config.yaml
model: "self-supervised image encoder"
dataset: "photos of arthropod specimens (BIOSCAN-5M)"
train_examples: 195000
image_size: 48
crop_scale_min: 0.3
horizontal_flip: true
translate: 0.06
color_jitter: 0.6
method: "vicreg"
arch: "vit"
norm: "layernorm"
norm_position: "pre"
hidden_act: "geglu"
mlp_ratio: 4
head_dim: 64
fused_qkv: true
bias: "all"
qk_norm: true
parallel_block: false
inner_norm: false
drop_path: 0.1
patch_size: [4, 4]
conv_stem: true
layers: 12
width: 256
positions: "rope"
pooling: "class_token"
projector_hidden: 512
projector_out: 1024
projector_hidden_layers: 1
init: "kaiming_normal"
residual_init: "none"
optimizer: "muon"
muon_scale: "original"
learning_rate: 0.014
momentum: 0.95
nesterov: true
orthogonalizer: "newton_schulz_5"
adamw_lr_other_params: 0.0017
max_grad_norm: 1.0
cautious_weight_decay: true
max_steps: 3300
batch_size: 64
epochs: 1.1
lr_schedule: "cosine_restarts"
final_lr_fraction: 0.05
warmup_steps: 330
weight_decay: 0.2
adamw_weight_decay_other_params: 0.05
Rows from block 3, named by matrix and row number. Rows with one number belong to one attention dimension. Each number is 128 + 32 x the weight over its row's rms, rounded and kept within 0 to 255. All counts start at 0. Numbers have three digits each. After the name is the row's rms in percent of the matrix's.
# v: attention query, key and value (stacked) (model.blocks.3.attn.qkv.weight, 768x256, the v third), inputs 0-85
# proj: attention output (model.blocks.3.attn.proj.weight, 256x256, transposed), outputs 0-85
v.98 093:171138159153125087118193122155133117122157219128121130163101152055173111113144128128079116095142118136135134117122154106085128145150169151119129139178141103068124094125158126187143160113149122064130149178135123147110105078087173099148113149118104114122125118
v.99 085:136205156096113130138128136154119097148152153180105144101159176100182097083142109167094076066132143132099150109115075129106124116133157135123120169148131141106208110114142104122194145134216110137156123123082134168153178093113094125101191095151190143129116071
v.100 098:095071158158082142099105183121154126116076133175139124113120158139098123136152145158136182151098142125156134090116084124117111147125143147094098126092110149177148126152136136101131199102136075119098123141131098125199043160135145141133156110170205135106138160
v.101 087:135047089106086180152136144116089118145082041099096085122097187063104170075131136113100207116151155130126127114122117124102120134129118141110169150153116147100152134159103130107100129166125090144121142144189104115187167090145140103140134136080123106141135119
v.102 097:110136110108161114157131103117139125124134111111093181123084099091101044136116116144092143120099103137058156137102148135195127122089102112087128143155159065100180161126147107089130091116124131093103138131097175109132114144120100146098099122124175123050115127
v.103 095:098113137148108069101071088120134118129134147139116138133172112140162145180110091078109070115111112148142131117088077152110114104127127104122126162087163157213154132134145113143093124122067091113137120076140104120182092244119128038171122164140153160123121180
v.104 087:137128162110163075140157107138146115211131252113152149140081151129172074128160139166149101067097055127016150098093133101125109122187121129166117141153152129131145117133194123120187123100181148099144091131151107119142118086093102159173131159094135077192095094
v.105 088:109100149131105088141173123101129143123086124094130130150056176097079135138156146155145112129168111128159085046135097058170098128177186148115126102133093114130125080110132133114093100151107110115153134109201137038102122117147153081111134194136166136122114127
v.106 101:172056122181081143136122172113183126134142075064085160146131120129174108073162121104116101120145132086117111084106114108164138080135123147130114103079071142156165086108109147125096153090142144111136165162120125150129157133202178122113106100106108132146084142
v.107 084:092115085130122146143099157126158143138163140104122130134141135093142143145120122084109161138116138088119183112141127135124172144134151166121138140129070137152130078100131100145144088088133167126175148061143087144134108125084173081160075125131128147132118148
v.108 081:148161222115118112135126107148115164106133150149147121095118150035112131094082146085122139145097134175150172123130064124141122071106151157081099136178057093060105063120087113150160102117141133106138177167094129145110106141145160157150088090161107125185087126
v.109 088:094149071130152200125092143099122104123120118136100119100132149120131157104109046093133176145054143115153146187130115173083160076079116099122146138076156158151094140158145165087139133104135142163119177140102116141150135120109124109112102108212116158148151148
v.110 098:092118103169155173146050154080138132152081187150051091127118172088082162175084103051178136134136152127133172170172161154111125132140166106138110136159141133104133075158188177117057132117107164114159143148112061112137104137125149062163112104158128155158101106
v.111 076:120134118133102086127146077109119117158136093149123176146173059167189124158109125067114130135141127151136125144119202165138125112113064145167148141104107128118087085143114152164118089125132172116172184093110214158102173130130138142107085100075057173140132084
v.112 084:083067117126165103146169123103105097165098161125132119133119196113095115134125119112102131101132143139153069125092155099123142119124102096148127104140124098184080104153140114140150108155140191130149142148163131082180097108143150111152066147187175104137066192
v.113 092:143100126174177164139123110118184126112069128116133135126162101088103108136072166066130202086098154140124130092143148128139142082167172175143099098098133080088129111176143171080061112075124129125147126118067114115152150174079130080157149101148163195124131125
v.114 084:150108099120070119148051090171112133135169102067097140184109123148084166140116118122190145153152162127091167097090196094143151200112116094186106103161110141183088138127082076160156105128097139151092111103122150183167166099100136116116099187113135125171129129
v.115 097:189142084141140082126157120088123124070119092146095119125127133151138172082107149151125112148098173180102116097110139113154101096098137106130156141167172074147103140122157141170139136162145140135156104131123203086124146107120136131085101152143110085064152107
v.116 090:127103147177143109063127113128143134131149101104133166106176092142227128129145172145096088091110091123103130111145050143128117110097103184113176124116076105155061145109140104119112147171117167175105075122097182142131126158144091139124108193121123137156126132
v.117 092:114241081141049170128129128122094138099134156169094100137118082166089142111144159120127078116139114098164136111134126140056131160124170149110143149108190085127127112136123131131165129179158122155147129126128120090178078130122137114178115145116154117104163062
v.118 087:143166134095130136196127085147062102149105147110121154148098115132121197111116156089104147077131101160103183088151151140108127086154117125149121176135147091145168123177159169153183165133154111072168074137132109119139162143084105148136093090105114122143170109
v.119 078:129134142175177132140147078111128179166143110152104100113121128093094152184124128148130123115109131154105150136101108126184119153162208105124121062126169090093084095169121188096122215097107101147146104115102126122150062128148125130121151129161133163132161077
v.120 093:089218125126158103164095109111081097102123143169121146158106089160137108114103165160068110176126120143132162163150090123199128145119121108092067172101128100142140077105119141070152116122167136094092156086067175133128153120111152103115156133144119132116128081
v.121 096:113170129104181152127132122137109100147142177151102077128101113092054165190118127111149168118150152115102160222177178151105100094145212128115087106169159048107117109146154253156061131123128133120109144109043074168118104163118034126138126077146134150119136085
v.122 079:142137113101102098085117140162108130103093103152175114116102132136121138117144146202109152160078155125114134155133120098174120146167064141085152140151129178229164144127126143096162192115159081067084159100127183167086117132108118135088128134146091183117111149
v.162 098:092114141141124141150089153098140072114096098045134044151128154121120101152140127146128150148203144081085137123136116101118111067128078111108191080121050151198150142133094113137157145120096124172060110144085157189129163161068071081087105136143183122146086142
v.163 097:096100103139134108144020056148134115082103120101127182127163121160101131134154119090090079142110180059124085049137159125178179129143084167147116110127124141040133106084156143115137135121121132117137090007133115128093121159131166121117149132142186130090160109
v.164 112:132148196140172122110131130127089149135078163135147086113121102077130147117142133163137134126103111174121130056119118122067188144183130176122111196096078123131143244153082093095151137191092098142142134118104150170107168154125108128070125090153118088107121127
v.165 109:154126154113102099130149175134152068142053080105136132165111114148181151169144108164153145114130079156121095117177111119124135079116132077107110158117082199086145144159064096109126150136126136157111141145118093186162124083142062188142117093112169099163130152
v.166 110:147127070104064187064128151137151113169133175114111068159132156123093131122109117123185130135162085136179112152133154156109143204134107110066112110164102120209126083094108162165091099136164158119111105131156111155105124101121166106182102100085112166122181130
v.167 097:124090087147142226088119111210146096146154119151128077133171127098145123115145079153140155120193157071122109193132148123126164128101138124129136079112123119153115139078170142149170131023106069124079143150095153103114154215125146089099151122114107130104143139
v.168 094:173158165123124128117122174141119116141142179122109154093095101148200098168167174136138144154144103086076079122124180116128143105140108137096135116082210110121138130089145123143136150064130181109185124097162104187179169134125109110069171142138161130107138179
v.169 081:175185136024106153083145127093149175130151163167145124179168119144160140128175164159166061120116118162157145178145107145121087088121122149100146159133135078118075116073151135169095101102194144107175095166168140143134123114148127193115129115112119090115190140
v.170 111:132145099083157201126144086103068161154200128154128207144134103129155060118128119146100082098159114168126143108158130083139105089090108099103146126102154044052090053098208144082129122150127182120111149134145144156139122123151149116154145108104098172131113112
v.171 092:147127126116114146130186136153166098125100118128176086221161150140155176120126089156136125119106137129103065137134115058098086125112142064125094159123155164174215131149089066133122124112151066146161131077122115181190090109136064151091132111137123095138170149
v.172 108:169129151109103129155103160090144184173032177088174098166103152145131131154159154120183155115166095135137135164070113137111092082111098129168181128180115073128118168051176113157171121166155134136132113134105099145126088166101143122158176092137201122155108128
v.173 097:127159162145114113128095155096136140103106181119112160167170157081145158116093148150156097120072107125119127104098110129093132141125152156166103118216118161115138132086119060091107144108216139172156072190126154091132145138121181129120080130193077132162129120
v.174 120:107128072111186166103088184119112111174173131174100140070064139116131100123098157112095106148114184143138112164135135084125151098134152107124137156142180170175147123074147144165179096170205093152127097179106171099146154138156170145097133117135087096138168115
v.175 077:086144082103116133092127133160136164134157098118112122143229144124113157169122138114132106156111110144173129134164163068103062134165141132113112082109092109163127036203113114150109122077135172152085079119138119120113149131112084131086131135136140084123131116
v.176 109:162183120148128134092107181157147129123116128125120154098151132155117179093159084125156107118105070129180132075042131160188133183120159117157077114098076144172160166092144162148100133146141110164114123151200181139147114112116174113167143097090159138133143063
v.177 087:107128092084074159096132137172161137181082165082129120187200195137121095170140174127089132076112076163136047118120158099113150103135114128045073066113082133119140156105075147112108171103155172146145101133161143173128119094153142128106162146115112162184158125
v.178 101:067097126124151142205138112147100110101149073101123123090116125130090119098096139091113098151149175154172164149156113148130149054148132153121119087217119167195046152100113134120104067147087193119103143106049169105085157144146175079142126175127149141130109174
v.179 130:175091085174116141135127170123125151141135116129133109083060118138136105159122112178209149142138098155098095131115160147118125119113123096155165171090147141087149131180111133110155113124133154172086118131159104157115094186099119138177157145085135175117097107
v.180 097:134145061099120130110122144124102142119178181130122179165105159103097091133115138139126040156129138091197187128082193184162156128113127137163118119169137085165124038108162179115068124062070213086075111118162100160107137128154194078121103111101133139126109100
v.181 103:111128128093149107196109121163115102114108197124112114082165078115125178136128115051117172122124187123145097121147117152105196170093109131140164128138134141130131099144066130056168103130094145114178169120115108087155156167134088169141087108190119102087094077
v.182 104:105157113141092129098126137112100130175125135108135111179195110149092167123107071121125095164139099178127126172115076109035143060064073124173136103088086096131161104148159126148178078120138136136093112123115057133112127173161120110163156127105126136135138144
v.183 106:155144158158118052129099137084123148168049120103150074132085124148115176126100144114100184125178147120170111200164117147103113120167130160066174114130121110184126096112109132237135145156131057164135152162152089138120113097143137141137158100160157108117167100
v.184 088:122131153103119138106123131117060126143232127143129163102045111083136116130000145100148094103090134137128112141138110119122138164142135152095095151132132164117089177127109127109109101134152091184131140118114082100151079113151142192161100122154116100128186171
v.185 095:133163113134082136115145148096108171157113147118158065126162106154149138120177146150147108108127125140143102101068099104123134139118137116149150122169167149146109114075110082097131068136119124040155117152015084142131144168150156136155136109119130135137140156
v.186 100:161097091152111126139113150093085123217075156084106070150065143124064175093159092141151139173199146117138117130067107149152127093118071113169161069120177129177116159097162152132167141130098184111118160127117134114176158080123137146145068117149139136155111124
v.187 112:124162209136176097142147118102106165131069152119110096197163113098134169130098149127172069155095126127125167056115138103090119135115138161198094165147059115139123151173109002132106138084120175149114069112161104155090130159149102133084124155230136151136109169
v.188 119:104148166091158071107150116115145193065103120122134211161138140152117093146139116098162089098077105130101148086141157143127105128128175104171116102200082080054148105136179035165108149130146104148151175137126139144110114112122165102135113066101116170118116098
v.189 099:090116116157067099100117207106107132090112123086141086158142177150134136118165082126156112124118066141155104106120117074145135021160098116126117124141121131149159184088105121135111102147123162147119088124086121170116121153166183081131151163111150177144119169
v.190 107:140139172120099136192127145128148153142090140085155103104147167127163102184132164115169149107167083128148116166072136187118080108141119164129176094152099109206066117141111114119118139093148138111114090196146092150135040123105095099103139127201164131095152144
v.191 105:100132042126100142088128131118125131098173123140101140128109120192138109108140131125107067144106140120129146078103131135255116215101107079114138101171163131065140105114138139142131111066092108104103134123105168149120115101106181092164135102062141162153157143
v.192 084:089095125121124155110074106119130133130074172101145165118132110137140168140184136132169145152157123117092129033132112120159103152165104121107167111133144132166119167114214133147105125140094125129148160155160187112093098140131190136117153133137065104123106154
v.193 115:151101123123139129160098108094124188088066171112142115123100140196152119145128177123179132215174127175121122117113123157166144119074042075162136176134133131163138130124059083122146074117105143127127117145142102128144154109110128110084160099125129157101108111
v.194 115:092109202165155149082109198144098085099160120150162130188043078172117138168153128168140145147160114141111156141103030143137096130071114139131132181103081176136170159113105056136124147120143074097078065134090126133136128130133114102069121080097111122168098050
v.195 102:155193147118229137107155121100166082185126142192110143108118087087137125150149129074082103142142134140096140113154157121115089086147171130086187140047130115102111159154164132125151102180115112141176152151142132088074146156152123152101111153145112079134160155
v.196 096:230112129120097157137190096139144149137109162138157111161119165154154124158149214142219105179125120193076026065091179100081137131150124078172120161135081160097120099108134132165073166117099131097149151096162173105110104124153091186173146132155167150114104139
v.197 092:202176134107178143158132129116096135143048135181091160124183093164152063123156172137155131147064099082149142095104113087132169057147160125122141083155138144140124204147107166147143073073162102114186154062134123147124175185126137108083139158127156106109121124
v.198 113:124112102166140171162128150133152035141183121168099092113127108093136100096064068094094100083119173100131152117167158120121149140142171157084121105160139143105181139136134178111069138167121162172173134133073124071138144094146136144080113120131129053182135119
v.199 103:146096097124137134125133129118090135127096145185114128179120104163156086126115148112139109152092134071073090149140178080108131119172149071115109142123140125113130082101120131066141111111162158162155159113111103197173135110110116127180191105152120186176113143
v.200 107:135066093150118122105133088166141164100101128108135150067101129138189100093111093098130112178093141151145148117105153117124244123144131106091149099111144108149068119128107189158148131168115079143160154161163118097110117077122165195081182118066082082117127094
v.201 091:117142116150091143118147130138155150124167182126142143122120111098054138143109158103198152162102101128078138082135190140068127114114156121132147153148155136077173086163085102121065111163109149110153106100192140128185101123098076167128135115142153101157182117
v.202 083:147187117126151141081131085116130118149152146157106080119128164076148107087202118075075079138110166143148145147128146125119156086155142139100127176119156084115118122140118128144208076188134101170188195125158155110066160098145113139138122160129053123104120135
v.203 099:195113182178124130132124157124121097102070144134089139116131124153136189144104110106134109139171138187073113102136179103143075103083137113199106137123110192152136128160126127185144169149092152175151124145119114160171104154125090138113110073138133102162148177
v.204 095:155125047136188152218134118131051136159164170102118131076085146115076093112089090119138133098125134232101167054080123127121208137121121123099136175129112152188149141131103125051089129070105168134133128113166116100094157103132123191079161151127139080099130079
v.205 114:123092093108136121177161115151120151135119134140146083140093109094144140104144141146134144158165114143116098138076170058127154120101106150139139161100113131046114156148095131228133130143087115123174165114154100108126114101138088206081194117109130104126123114
v.206 084:129137106084107114135104126136124179088078152120105106119126185118171115141187086158160066153120123131117160166177152110190137133116080151115097122184135132107068089130137144149139143154119157148136090098135153177129128119097144105140113137088155196061131156
v.207 102:098141145159081100116153160144154157138109083087158165158203127177150149105145135203121140133084157112198133142127113144155120121124047158182148116115119152113118099128083087185150132155109113088118125127096152163087133133129120071093125123133105097128093113
v.208 094:066069173145101129084162226143054101125069099143118141123154128167158161067127126117174112185103083087131120131138114108188140167119066138093131109142142144144123103165131130126091126035138108149118113098020069194122104140151103139149136094110115074154138104
v.209 099:122141209150149067122170104182132159137117136095116154114135084142102099117070139129118132131152061152148127080088143133091143103096126143184195139079080149094135136141078121153159136164079157124172149163177173139111158188125133158087146063117148112140130207
proj.98 092:108161111119131095163046120061127130061078132144132137076116144145128100128136146091094108167167101167070144155082126145142111088145121067109070147118135134027160133114095094126129129154122118118230100139130115195188162114157078127127114116167150091122106125
proj.99 089:153070113115136153157132130107151089115084120133105116118163087164179110119100155192177161166149053123119095109140135130129113072111161098066126176072159144159055141188160142142118137093051099116149138127122120119137118102124147118124150147096140062172167141
proj.100 098:114062153118150165102115118161113144157133127120146088139103103091109156144156113152148123080116124121184140174192134078096138116146114163157134096171096159154125132118121136154172132157107101154155130078096092000100093119112102143089133051179103108101126129
proj.101 086:102148166170181145079137131164076115115163158126127074162097060140159129131128118137128152134074127105186096141107109127161143079137092180162138126086133174122111128074153091124155157152165113128109177035130100174060083115071151171152185093208157150115088140
proj.102 093:146114161101123091081132109163116125135116131092142115138199112099143169154130135107055118051140103117093130086073115155081103110147070125168173138112140199091127132125138176187094131115125172127100138055143112158120105152077142086118117167089067118175105096
proj.103 095:096055109081134180151153163065150089129088118101156085156115119125119126204135154178139184091146159187195143119115159116170118110115093158126128135169147161178085152145064175142124093179140085134183147146087135094155082174147127131075087103085098103125159107
proj.104 089:151134081189081098118176062136119082091030106158156158127095127111132134111164140100075109120190095135106135193141182151136074126123123106135126101112148156082174088127147174192125123131137146124118156171130166143119138134104124143174136094095146142160138124
proj.105 088:086149049178178145106132098174090058131139068119152144137165117108136106095077108086101163144099134165166115134115084087105094143139132138119172121163224112160122161077140118125110143166195153132127186125123134161124137171112132158127075060125131143125112152
proj.106 091:073090154154148100162167131153156115110125176090134140116157116148159138173144120173175182157151051111164108087089122116110077128147137108132139125113128132168096159132114117078108147172131078152123132179090098149163123076083110138067229127117158138107126128
proj.107 077:092122138112141108125094095117160188163120105081147148120144106184102126111078117110126154158114137169172124154094140138077100106203184172144122099134123153143121164146113119127129195167147133096145124098110154059143196194126128127112162133159114140100163118
proj.108 078:107132103107162069123128187095149096092127142101136097093135169100163121155149174110083149182146160130080159214075183111111116127169130071126140173103145146080100132160116176149137109143126143139176105071128139152161128192127099170054121098151169134128171138
proj.109 095:118139134095101075134147143098157205138178072157133143122168106196136149147120065141142108171155169167099135076116081118144172203049135130100143160112091152168149103160136092105119122128141132087098074084136120133176073126154135090065184157109082134116182106
proj.110 091:093117135108157086130153159138101139052107109097164106127097117114129132137125082115113113157105171138181084113063159121129103121090155249164145099174098171079141109114079090143153161215194109135161120103157102136133128138101098177130111082149159153105200114
proj.111 078:065146057121124110096168094116158132166136165097112170094145109145089085108113118121139138162104087089118107077132102175097136131147136136125104100124147056112189102123108119126136157118102121181105107174119132133106119154114148123135120112172156112151139202
proj.112 090:096130093160116115070158122160140146103107090121174133147157093112094133137131124096096074138129097120129140123109074118100100123082109141103112144154164133094229121107128141119091131107197144149137173087168134162119131153107089155070114082107139132131150167
proj.113 090:115092134119184127101115112153147113105181107105127105124122075169137147118087114112131134139118176104124121122205146116165099120141115140115153146113159138162062123089142117151088140183119136133165137105077165158162077130123124143141106119134146151109112110
proj.114 073:154104184150152096143099152138109198111101164128133165125108114138111113148123192108131107099077143107184128146164150140071152080170125126133111069150140130130169079110077178205070100150089121208127179119114093091163132125159155091141164109137147139158107126
proj.115 092:110186128108122110118087184159164083160144076053076152129115110129102099161098091142127131140146134117132130096115098144087157114131133157057149122124135133153107130098115105066100145116139149125118121064151104194148069134127124102035160120127139106149051179
proj.116 089:045191086094100124156137166089222096173133117164154072159130151175178176160117162159094171131174158100149129132118144163124142122107120090153114156072114089153126152133152106114154094091160114043128091144126176147114165112128116127191179123142111116109158176
proj.117 088:130106079090149189067090148105122166104126076122146164106083111060117057138049104132133088136119096178146123112103108128157116115119134127125099115158163132148113119081138106093111145087138134093061136080145117128091143115120142144125135145195136101105119113
proj.118 093:168076113126130135124122093102142147091124196155122105158140099085126100169114175151076075166140110124090106132103233172142175116128129114121148135135135106087105107104087177164080092098093136182148158137083125158139052148129142137135118126182130089177081130
proj.119 082:072141113153150153176130153129130089070156081104148173121055122117120119130088207081019119126142233107107128134161125118196098181113121134123182131145138117116127107114140112138114075158159144099144138164132129170129088120100130139135059120152097134130112119
proj.120 099:129119149092082129100176151128179078132130146132159148131137135129126052109144117084085125192105105116147126133089101146059079124131110130107168133101128125107153144193158145126184086116080139160157150108166188096100128084138103122071115155108162132160126153
proj.121 096:155118129127095127156127153129161171047129120205143100176131087145123112100125136080109067114085188093093136102118149120119109162085049127137122161145151119113119083126116037132143158140111143162171101203158143159169113124124135152128081155131113127105127072
proj.122 077:149146189116151135110135137166093094175138113096112106125129102149081118088142118136138144097128118144105114113155093172089182129122148153146172144101120127120121130147142121120152089159075129161147134117131140093133133101139167105074094178164123071090093141
proj.162 100:077070097132132108114132192122147083120198135161128101208092155107165165147155114197178128136144150129143107154159182171118119160086100163198067127096136152075098139139150143127137127130156176090128140084077171103130172113153132124131195126170112223070116085
proj.163 095:152138101092061075046091170150120107197141098123130131188125091182158104077128134152078106150129117136142177150133134141124143131141146130165147050152112108126085150184132145134130107154091150192103173098152138135129159115127098119171038186089143101128099149
proj.164 099:148089104128129076165132091125132190095113144150134128124129165136186174121078110097120166089105165086128144116155214128179061133175128135100109108111176130117099145094154163156177160107144099141122146136038124180138114131133145162238117133129157178152159096
proj.165 110:118082115180121178141160125126128134128139105119197149163158150099090167136130086127213161110145142106138129147138172116095148099116129181101134138142072139145085034136137210162126096093142162070133132137123092102131141149128126098096108135207093153209118115
proj.166 109:141195160186176107130162075077142154101180129129097141119142077037137113102123148101131077117151127122136134110118067160145139124164120150167101135055174078136094118092192113130158082082143138101111152122157119080090141157183146115089120215138140119125114154
proj.167 104:085141107124118138113112097110138105042175148150134120190145079174128153102132131123096123131127103130186134128188134140166093139062061146167082195112145235114170113143150121112139099082107147119107140126129123141121141107135105159147051146163143184139127126
proj.168 097:113128131137113104111062167129159107124095058150158130137163106204113114120159101118121119125100131124142153173109044151178129143138134121109135109165092083119050121149117096120127144146127083186109070114065107122153064178128120178178116087130105144122192106
proj.169 085:084192135130105095084136123158112160101120133150138143149156111128044053099133132165072090110154115103113117105146074109167155133099164138104175126127164123134116114060157130149145111147091137123134149168112135128130048112127113119106151155225111125136143138
proj.170 112:119172115170105110133137105112133140122091135054140121114171134105078158099141190079102133213116098123141131054100040154127135116158168123128169118081145102205150143134098096121124128095122101153143105197144129122092090157099103173065101170112100071090138141
proj.171 102:125130132168117146140074127120130128140109111180097113152173141116117130144140109214140111108154187132177135138158112112199111089112121132104114138145149098106062077098177130176098106086127182072061130123096113214163110180091112165120066134214098180199201129
proj.172 112:125134141094090031093144100108134138047113140150140119112181110204109115148118100139119095081173128106139164106188112128154167134131145167113157120067117118154116107122136176125107068074154121094132144109110151127157127108180207118142123161202117155112131079
proj.173 096:149118140079138111126151171157082118081112140127121139153043131178176109173117099167085172096108170153111164152177151092173107085132090106115174211122090081087144099149145202133109078183123173097111141116136110101159128109106118113118138125099094143118150102
proj.174 118:122176161164148140092180123170117162054135162086121139159126139132117107131161150074134122136155105118141136091143097165111094143168121122193147144133151124123135141115157069142071162134095149082164121127138039133105113141096097124163138107159152142137121111
proj.175 079:132080168079135175150113120121158092152164121116112079193057172087114037084190124166138117180133123114042111129109112128057151118118089124136123108158117177144105139164109147107146178191118180108095127211139134103133099085123127146114108150166102175121098170
proj.176 110:082164163088128102114162121082084204148107090143133135117097134134132102144125166114094076069128185097127102109092168131138142107095120178078116093156149130088179038124159160103147126148242120121166136114158084104155148113138164117130151114138110109127100142
proj.177 080:148129147141161129155109101066119155161193104166159142095093048074142147143144181158160107118100138101116145122112091139104171119108121108177127128106134111154000045117156130094090067105166185169137111125146103053116121162144169165101090133129131099118151151
proj.178 097:122093063128132100135133143144099177076145194124133133144091115149100108095164167153173169222126119154097117137130109142098165194116124127206133155148194150100136205101137103143143166103051154139194108117162134125110102150131064188166120135122146102104136103
proj.179 129:106107150148136133174175095099116085151126108090126142129182112110110178142166101088138165151150097122158131056046155133137167076215143151149102117103134132185151122177085164153116126082138141107077134113079119115107116169178183118097098145131116112170095104
proj.180 093:109170136131155042129128128146087198123134099127139172101128069109124112070111165094145115131073102090158158157050117143101135167162153079111146075135183106145111120095122109118144163135118153155138139132141135115114103115127111113148108124079116078057189109
proj.181 105:165121145212118100111119152144118079084090051148095125190120141172104076120117132116112154175156095181123173144129098096168071146140127152130109080126113157125161176185141084094111140165091111121081117138132113152129101123115161084124107149113171203183132150
proj.182 111:165111109112102139105111121087106112118218136123149135134148153100149065117132138194105080124201089116102137071106140099177172146116176181073202069106102216128098160113142148118152097172131131167102151170135182118133102055141109082099097124186087189171058124
proj.183 101:127191106120143134137096123124184191095211172165131148127155094136110110161136096148197010096113143103092122094137064107147140077117155160135147156105101116138121150125126097098140101127131128122125121114135118138131141124159126096144115124124145192133097149
proj.184 089:159101146135157103139166135116134135091084132109092153084132115121113132182131102043128136113158111136106121114150144131100092095174138142118175171154140114151117152145142132112133094170083116120148109119142077104100181192079137112077126109073132090139119085
proj.185 092:109092186168150117083178083130112136134131182140118128135140140123159071096095133109126142141158144082159139133157113127185116117141117061096090126075147150110153109098170143185146230110135130150141191119142121137129128125133104142118187112156126166127179066
proj.186 098:111141143145168124129161117109181109070129143143165154077163095155128139112056134077208050118122145081173208156147057139176157202159168089069056120116185107135140104134169111109128157128201088180118096095132112142143135147175072124151158133116118117069170087
proj.187 115:132021143121137143105051133129125104102171089119121114145077177149126122108142107192089170130142121162051126155150183103156112109151130147071165124108091098127082169057117221153151099175081133136075168154077138122144142123099137073135160130117105114108168053
proj.188 113:213139139123118115138109056171146137212090103068113139130136161128187113170126119158063187132091134151126122108117124117081091110115131119097184123078072137140097121132057153099117103140128133133118112157172113070119146112130121139119167172092129097139126116
proj.189 100:151114054075088100134149124084138169160155174206124160123143149093147123144083128182147128149125165107166126095134154141183208168108151111127123137119141153079093044066150186133147157140152134094201188107161133116146098072176067203114119164172087138122129091
proj.190 112:130114121138126110111112139128112129089114087152146101132123047141144160131167119156073073112142142113100120110134148125165144136163120099146112185137100103122118129124126160059134058104120162131115118123081165168120142154141160120156135166115123121102171066
proj.191 103:081170199154183127093154105140102120208128070057129151085084132098086144126126171111169158125081128121172090195100127139042161076155133092135103138093147132129140111081105137148131150130181137135144137112152094099115127155152109142123162086138099071115110131
proj.192 079:123116101139082106125160117167126159106172166153132126110141150100166099150126155101077156128145106171129145141108136118072183199146120165072139123105124146092123139104136113162156094139115085156129125120067125125139135155130136113124061179040133121178101103
proj.193 112:119194166097134128116112136102131115141118150108123118182150121139090114128082133082093107114133103116185128106118101101145098130140147143139118123176122112154136138186132122178122211122157124092124119124185156179058118110126128145177082177097186093182156158
proj.194 119:178129116128096081119120135098119186107121095135082079114114107131121118057129129130110104160095164177125143055103200107148110135154177137106139127136115080185107136166151171109171145107098149124148121155200107147114199136137148164130097124082136122172143130
proj.195 095:090086089136117153129129118146129117091127097035158133197154157174145143141164086174183180144181111064131132188096132129163081103143131106090067168129128123140104043106138099101110059078150137118124151157081066146167169135158135105172130131149145132140093106
proj.196 100:094139121100154170133108166126142090208095122081118128140141138146083129144127080135105135123174078139069159160120094163147175149143151151098112156110086091167095114179113153184103118126126125195130095123122128099132100105115085098133131127078183056189082127
proj.197 092:050108092147125090146104130119114155100119176107128110102123155135148174177050149108100132101126153117131136173139137107165117127033124176125070187095123152097062074106132147170125111147147110154107099146097100099143120107099110078157139210114151158141081098
proj.198 109:167155219081132149122148136143096109129081139190138139168144089140169154116220119113201203088147164143148083143130131161157107012125158081151113122126102137150099105150089148108166113068119148074144142110150077125137114119184088110157164104136134196037146171
proj.199 106:096117159111165152129126103060152115148168097092103121111112134076139134124147112181129152115154149166088131140126128131129114112138176142125097148150073140180125166119137145150125089062145123106141112190160154030146139130125065069149142118128193104131100081
proj.200 113:134181145113146206152143140165122110173095121149141141145131121076166088143171061122177167017189137123150071088168125155192083141144130104111115135126061097165126168081161124114138162132102137098155076131128122139157147101161185137153129148156167143141171174
proj.201 095:120113135145183167164087171151126107129105117075093105139191179128164085128159078116140157124166109122174148079080094116176148079178156162137138114122142124194078127144124068148126132107155137116126132179151128068160089130156074149114154139165119165064145116
proj.202 085:100077106085082151137115140186110089111093102113147163215145152150135164162142087165195130118148135093153067129161120139113078148080164086098114171082140117125152091114134107092057150144132124131106155159111128142159129089131160200129136060189106133103165139
proj.203 097:195126152100115100091113133190085122121141084137087092106128066116108126123118139112135119090135078101109167133111116158130114122172100115134109121145151120119201128147158131157204103065116148120086095137193193111067139176163136115168124154060172093170157110
proj.204 097:164141132140118159123181127096158116158072140116121165125165121139151127128141149097130133167126130109147089150165199113175136111111175181131075152098067087139081140216141093154110123156102125155085131117138092160151130129130144119130121103096141132169189133
proj.205 103:144173117099150169091114106138116123193160129161156164129142096188127104138087097138132052100135126133189073156165197131122175178170156101146107157104106061190143070149159112150103142113124130101113114101164071142102093113118135151142131118091132133178127145
proj.206 087:124122106084145147140101100109161104116112137132171140128165123127073077139074101160088107158121120125108091105161102136122151120170053091149170170135146105131191185136105081083094106122133085104108156136111203128114078160113166156138167125200149087142168126
proj.207 096:108126131104098130144103108144082166130160145089155154156119130183107130117120125084142069157137173109167135108141134142105163133123121089138153098195140162113163066113085159061077156168190128155173152095141121114105107107078155143107131106160107148075071166
proj.208 094:184127114207090124180083095163117111125209092168121124091094141048149132161117127108102115118107147162125167106112182142122156124125145175120169132109161166150161116058142186162191143098103105090144078102166152085081167151143152110139129103102101140133136121
proj.209 088:166187118123104151156102127115105121156094106097126078094125153133128094100097103075115144105104134073167150062121112105157100114156124130137100095200076119135146160147158127108126115145164093182094142084175071112095097147142127097166065107118171136168123142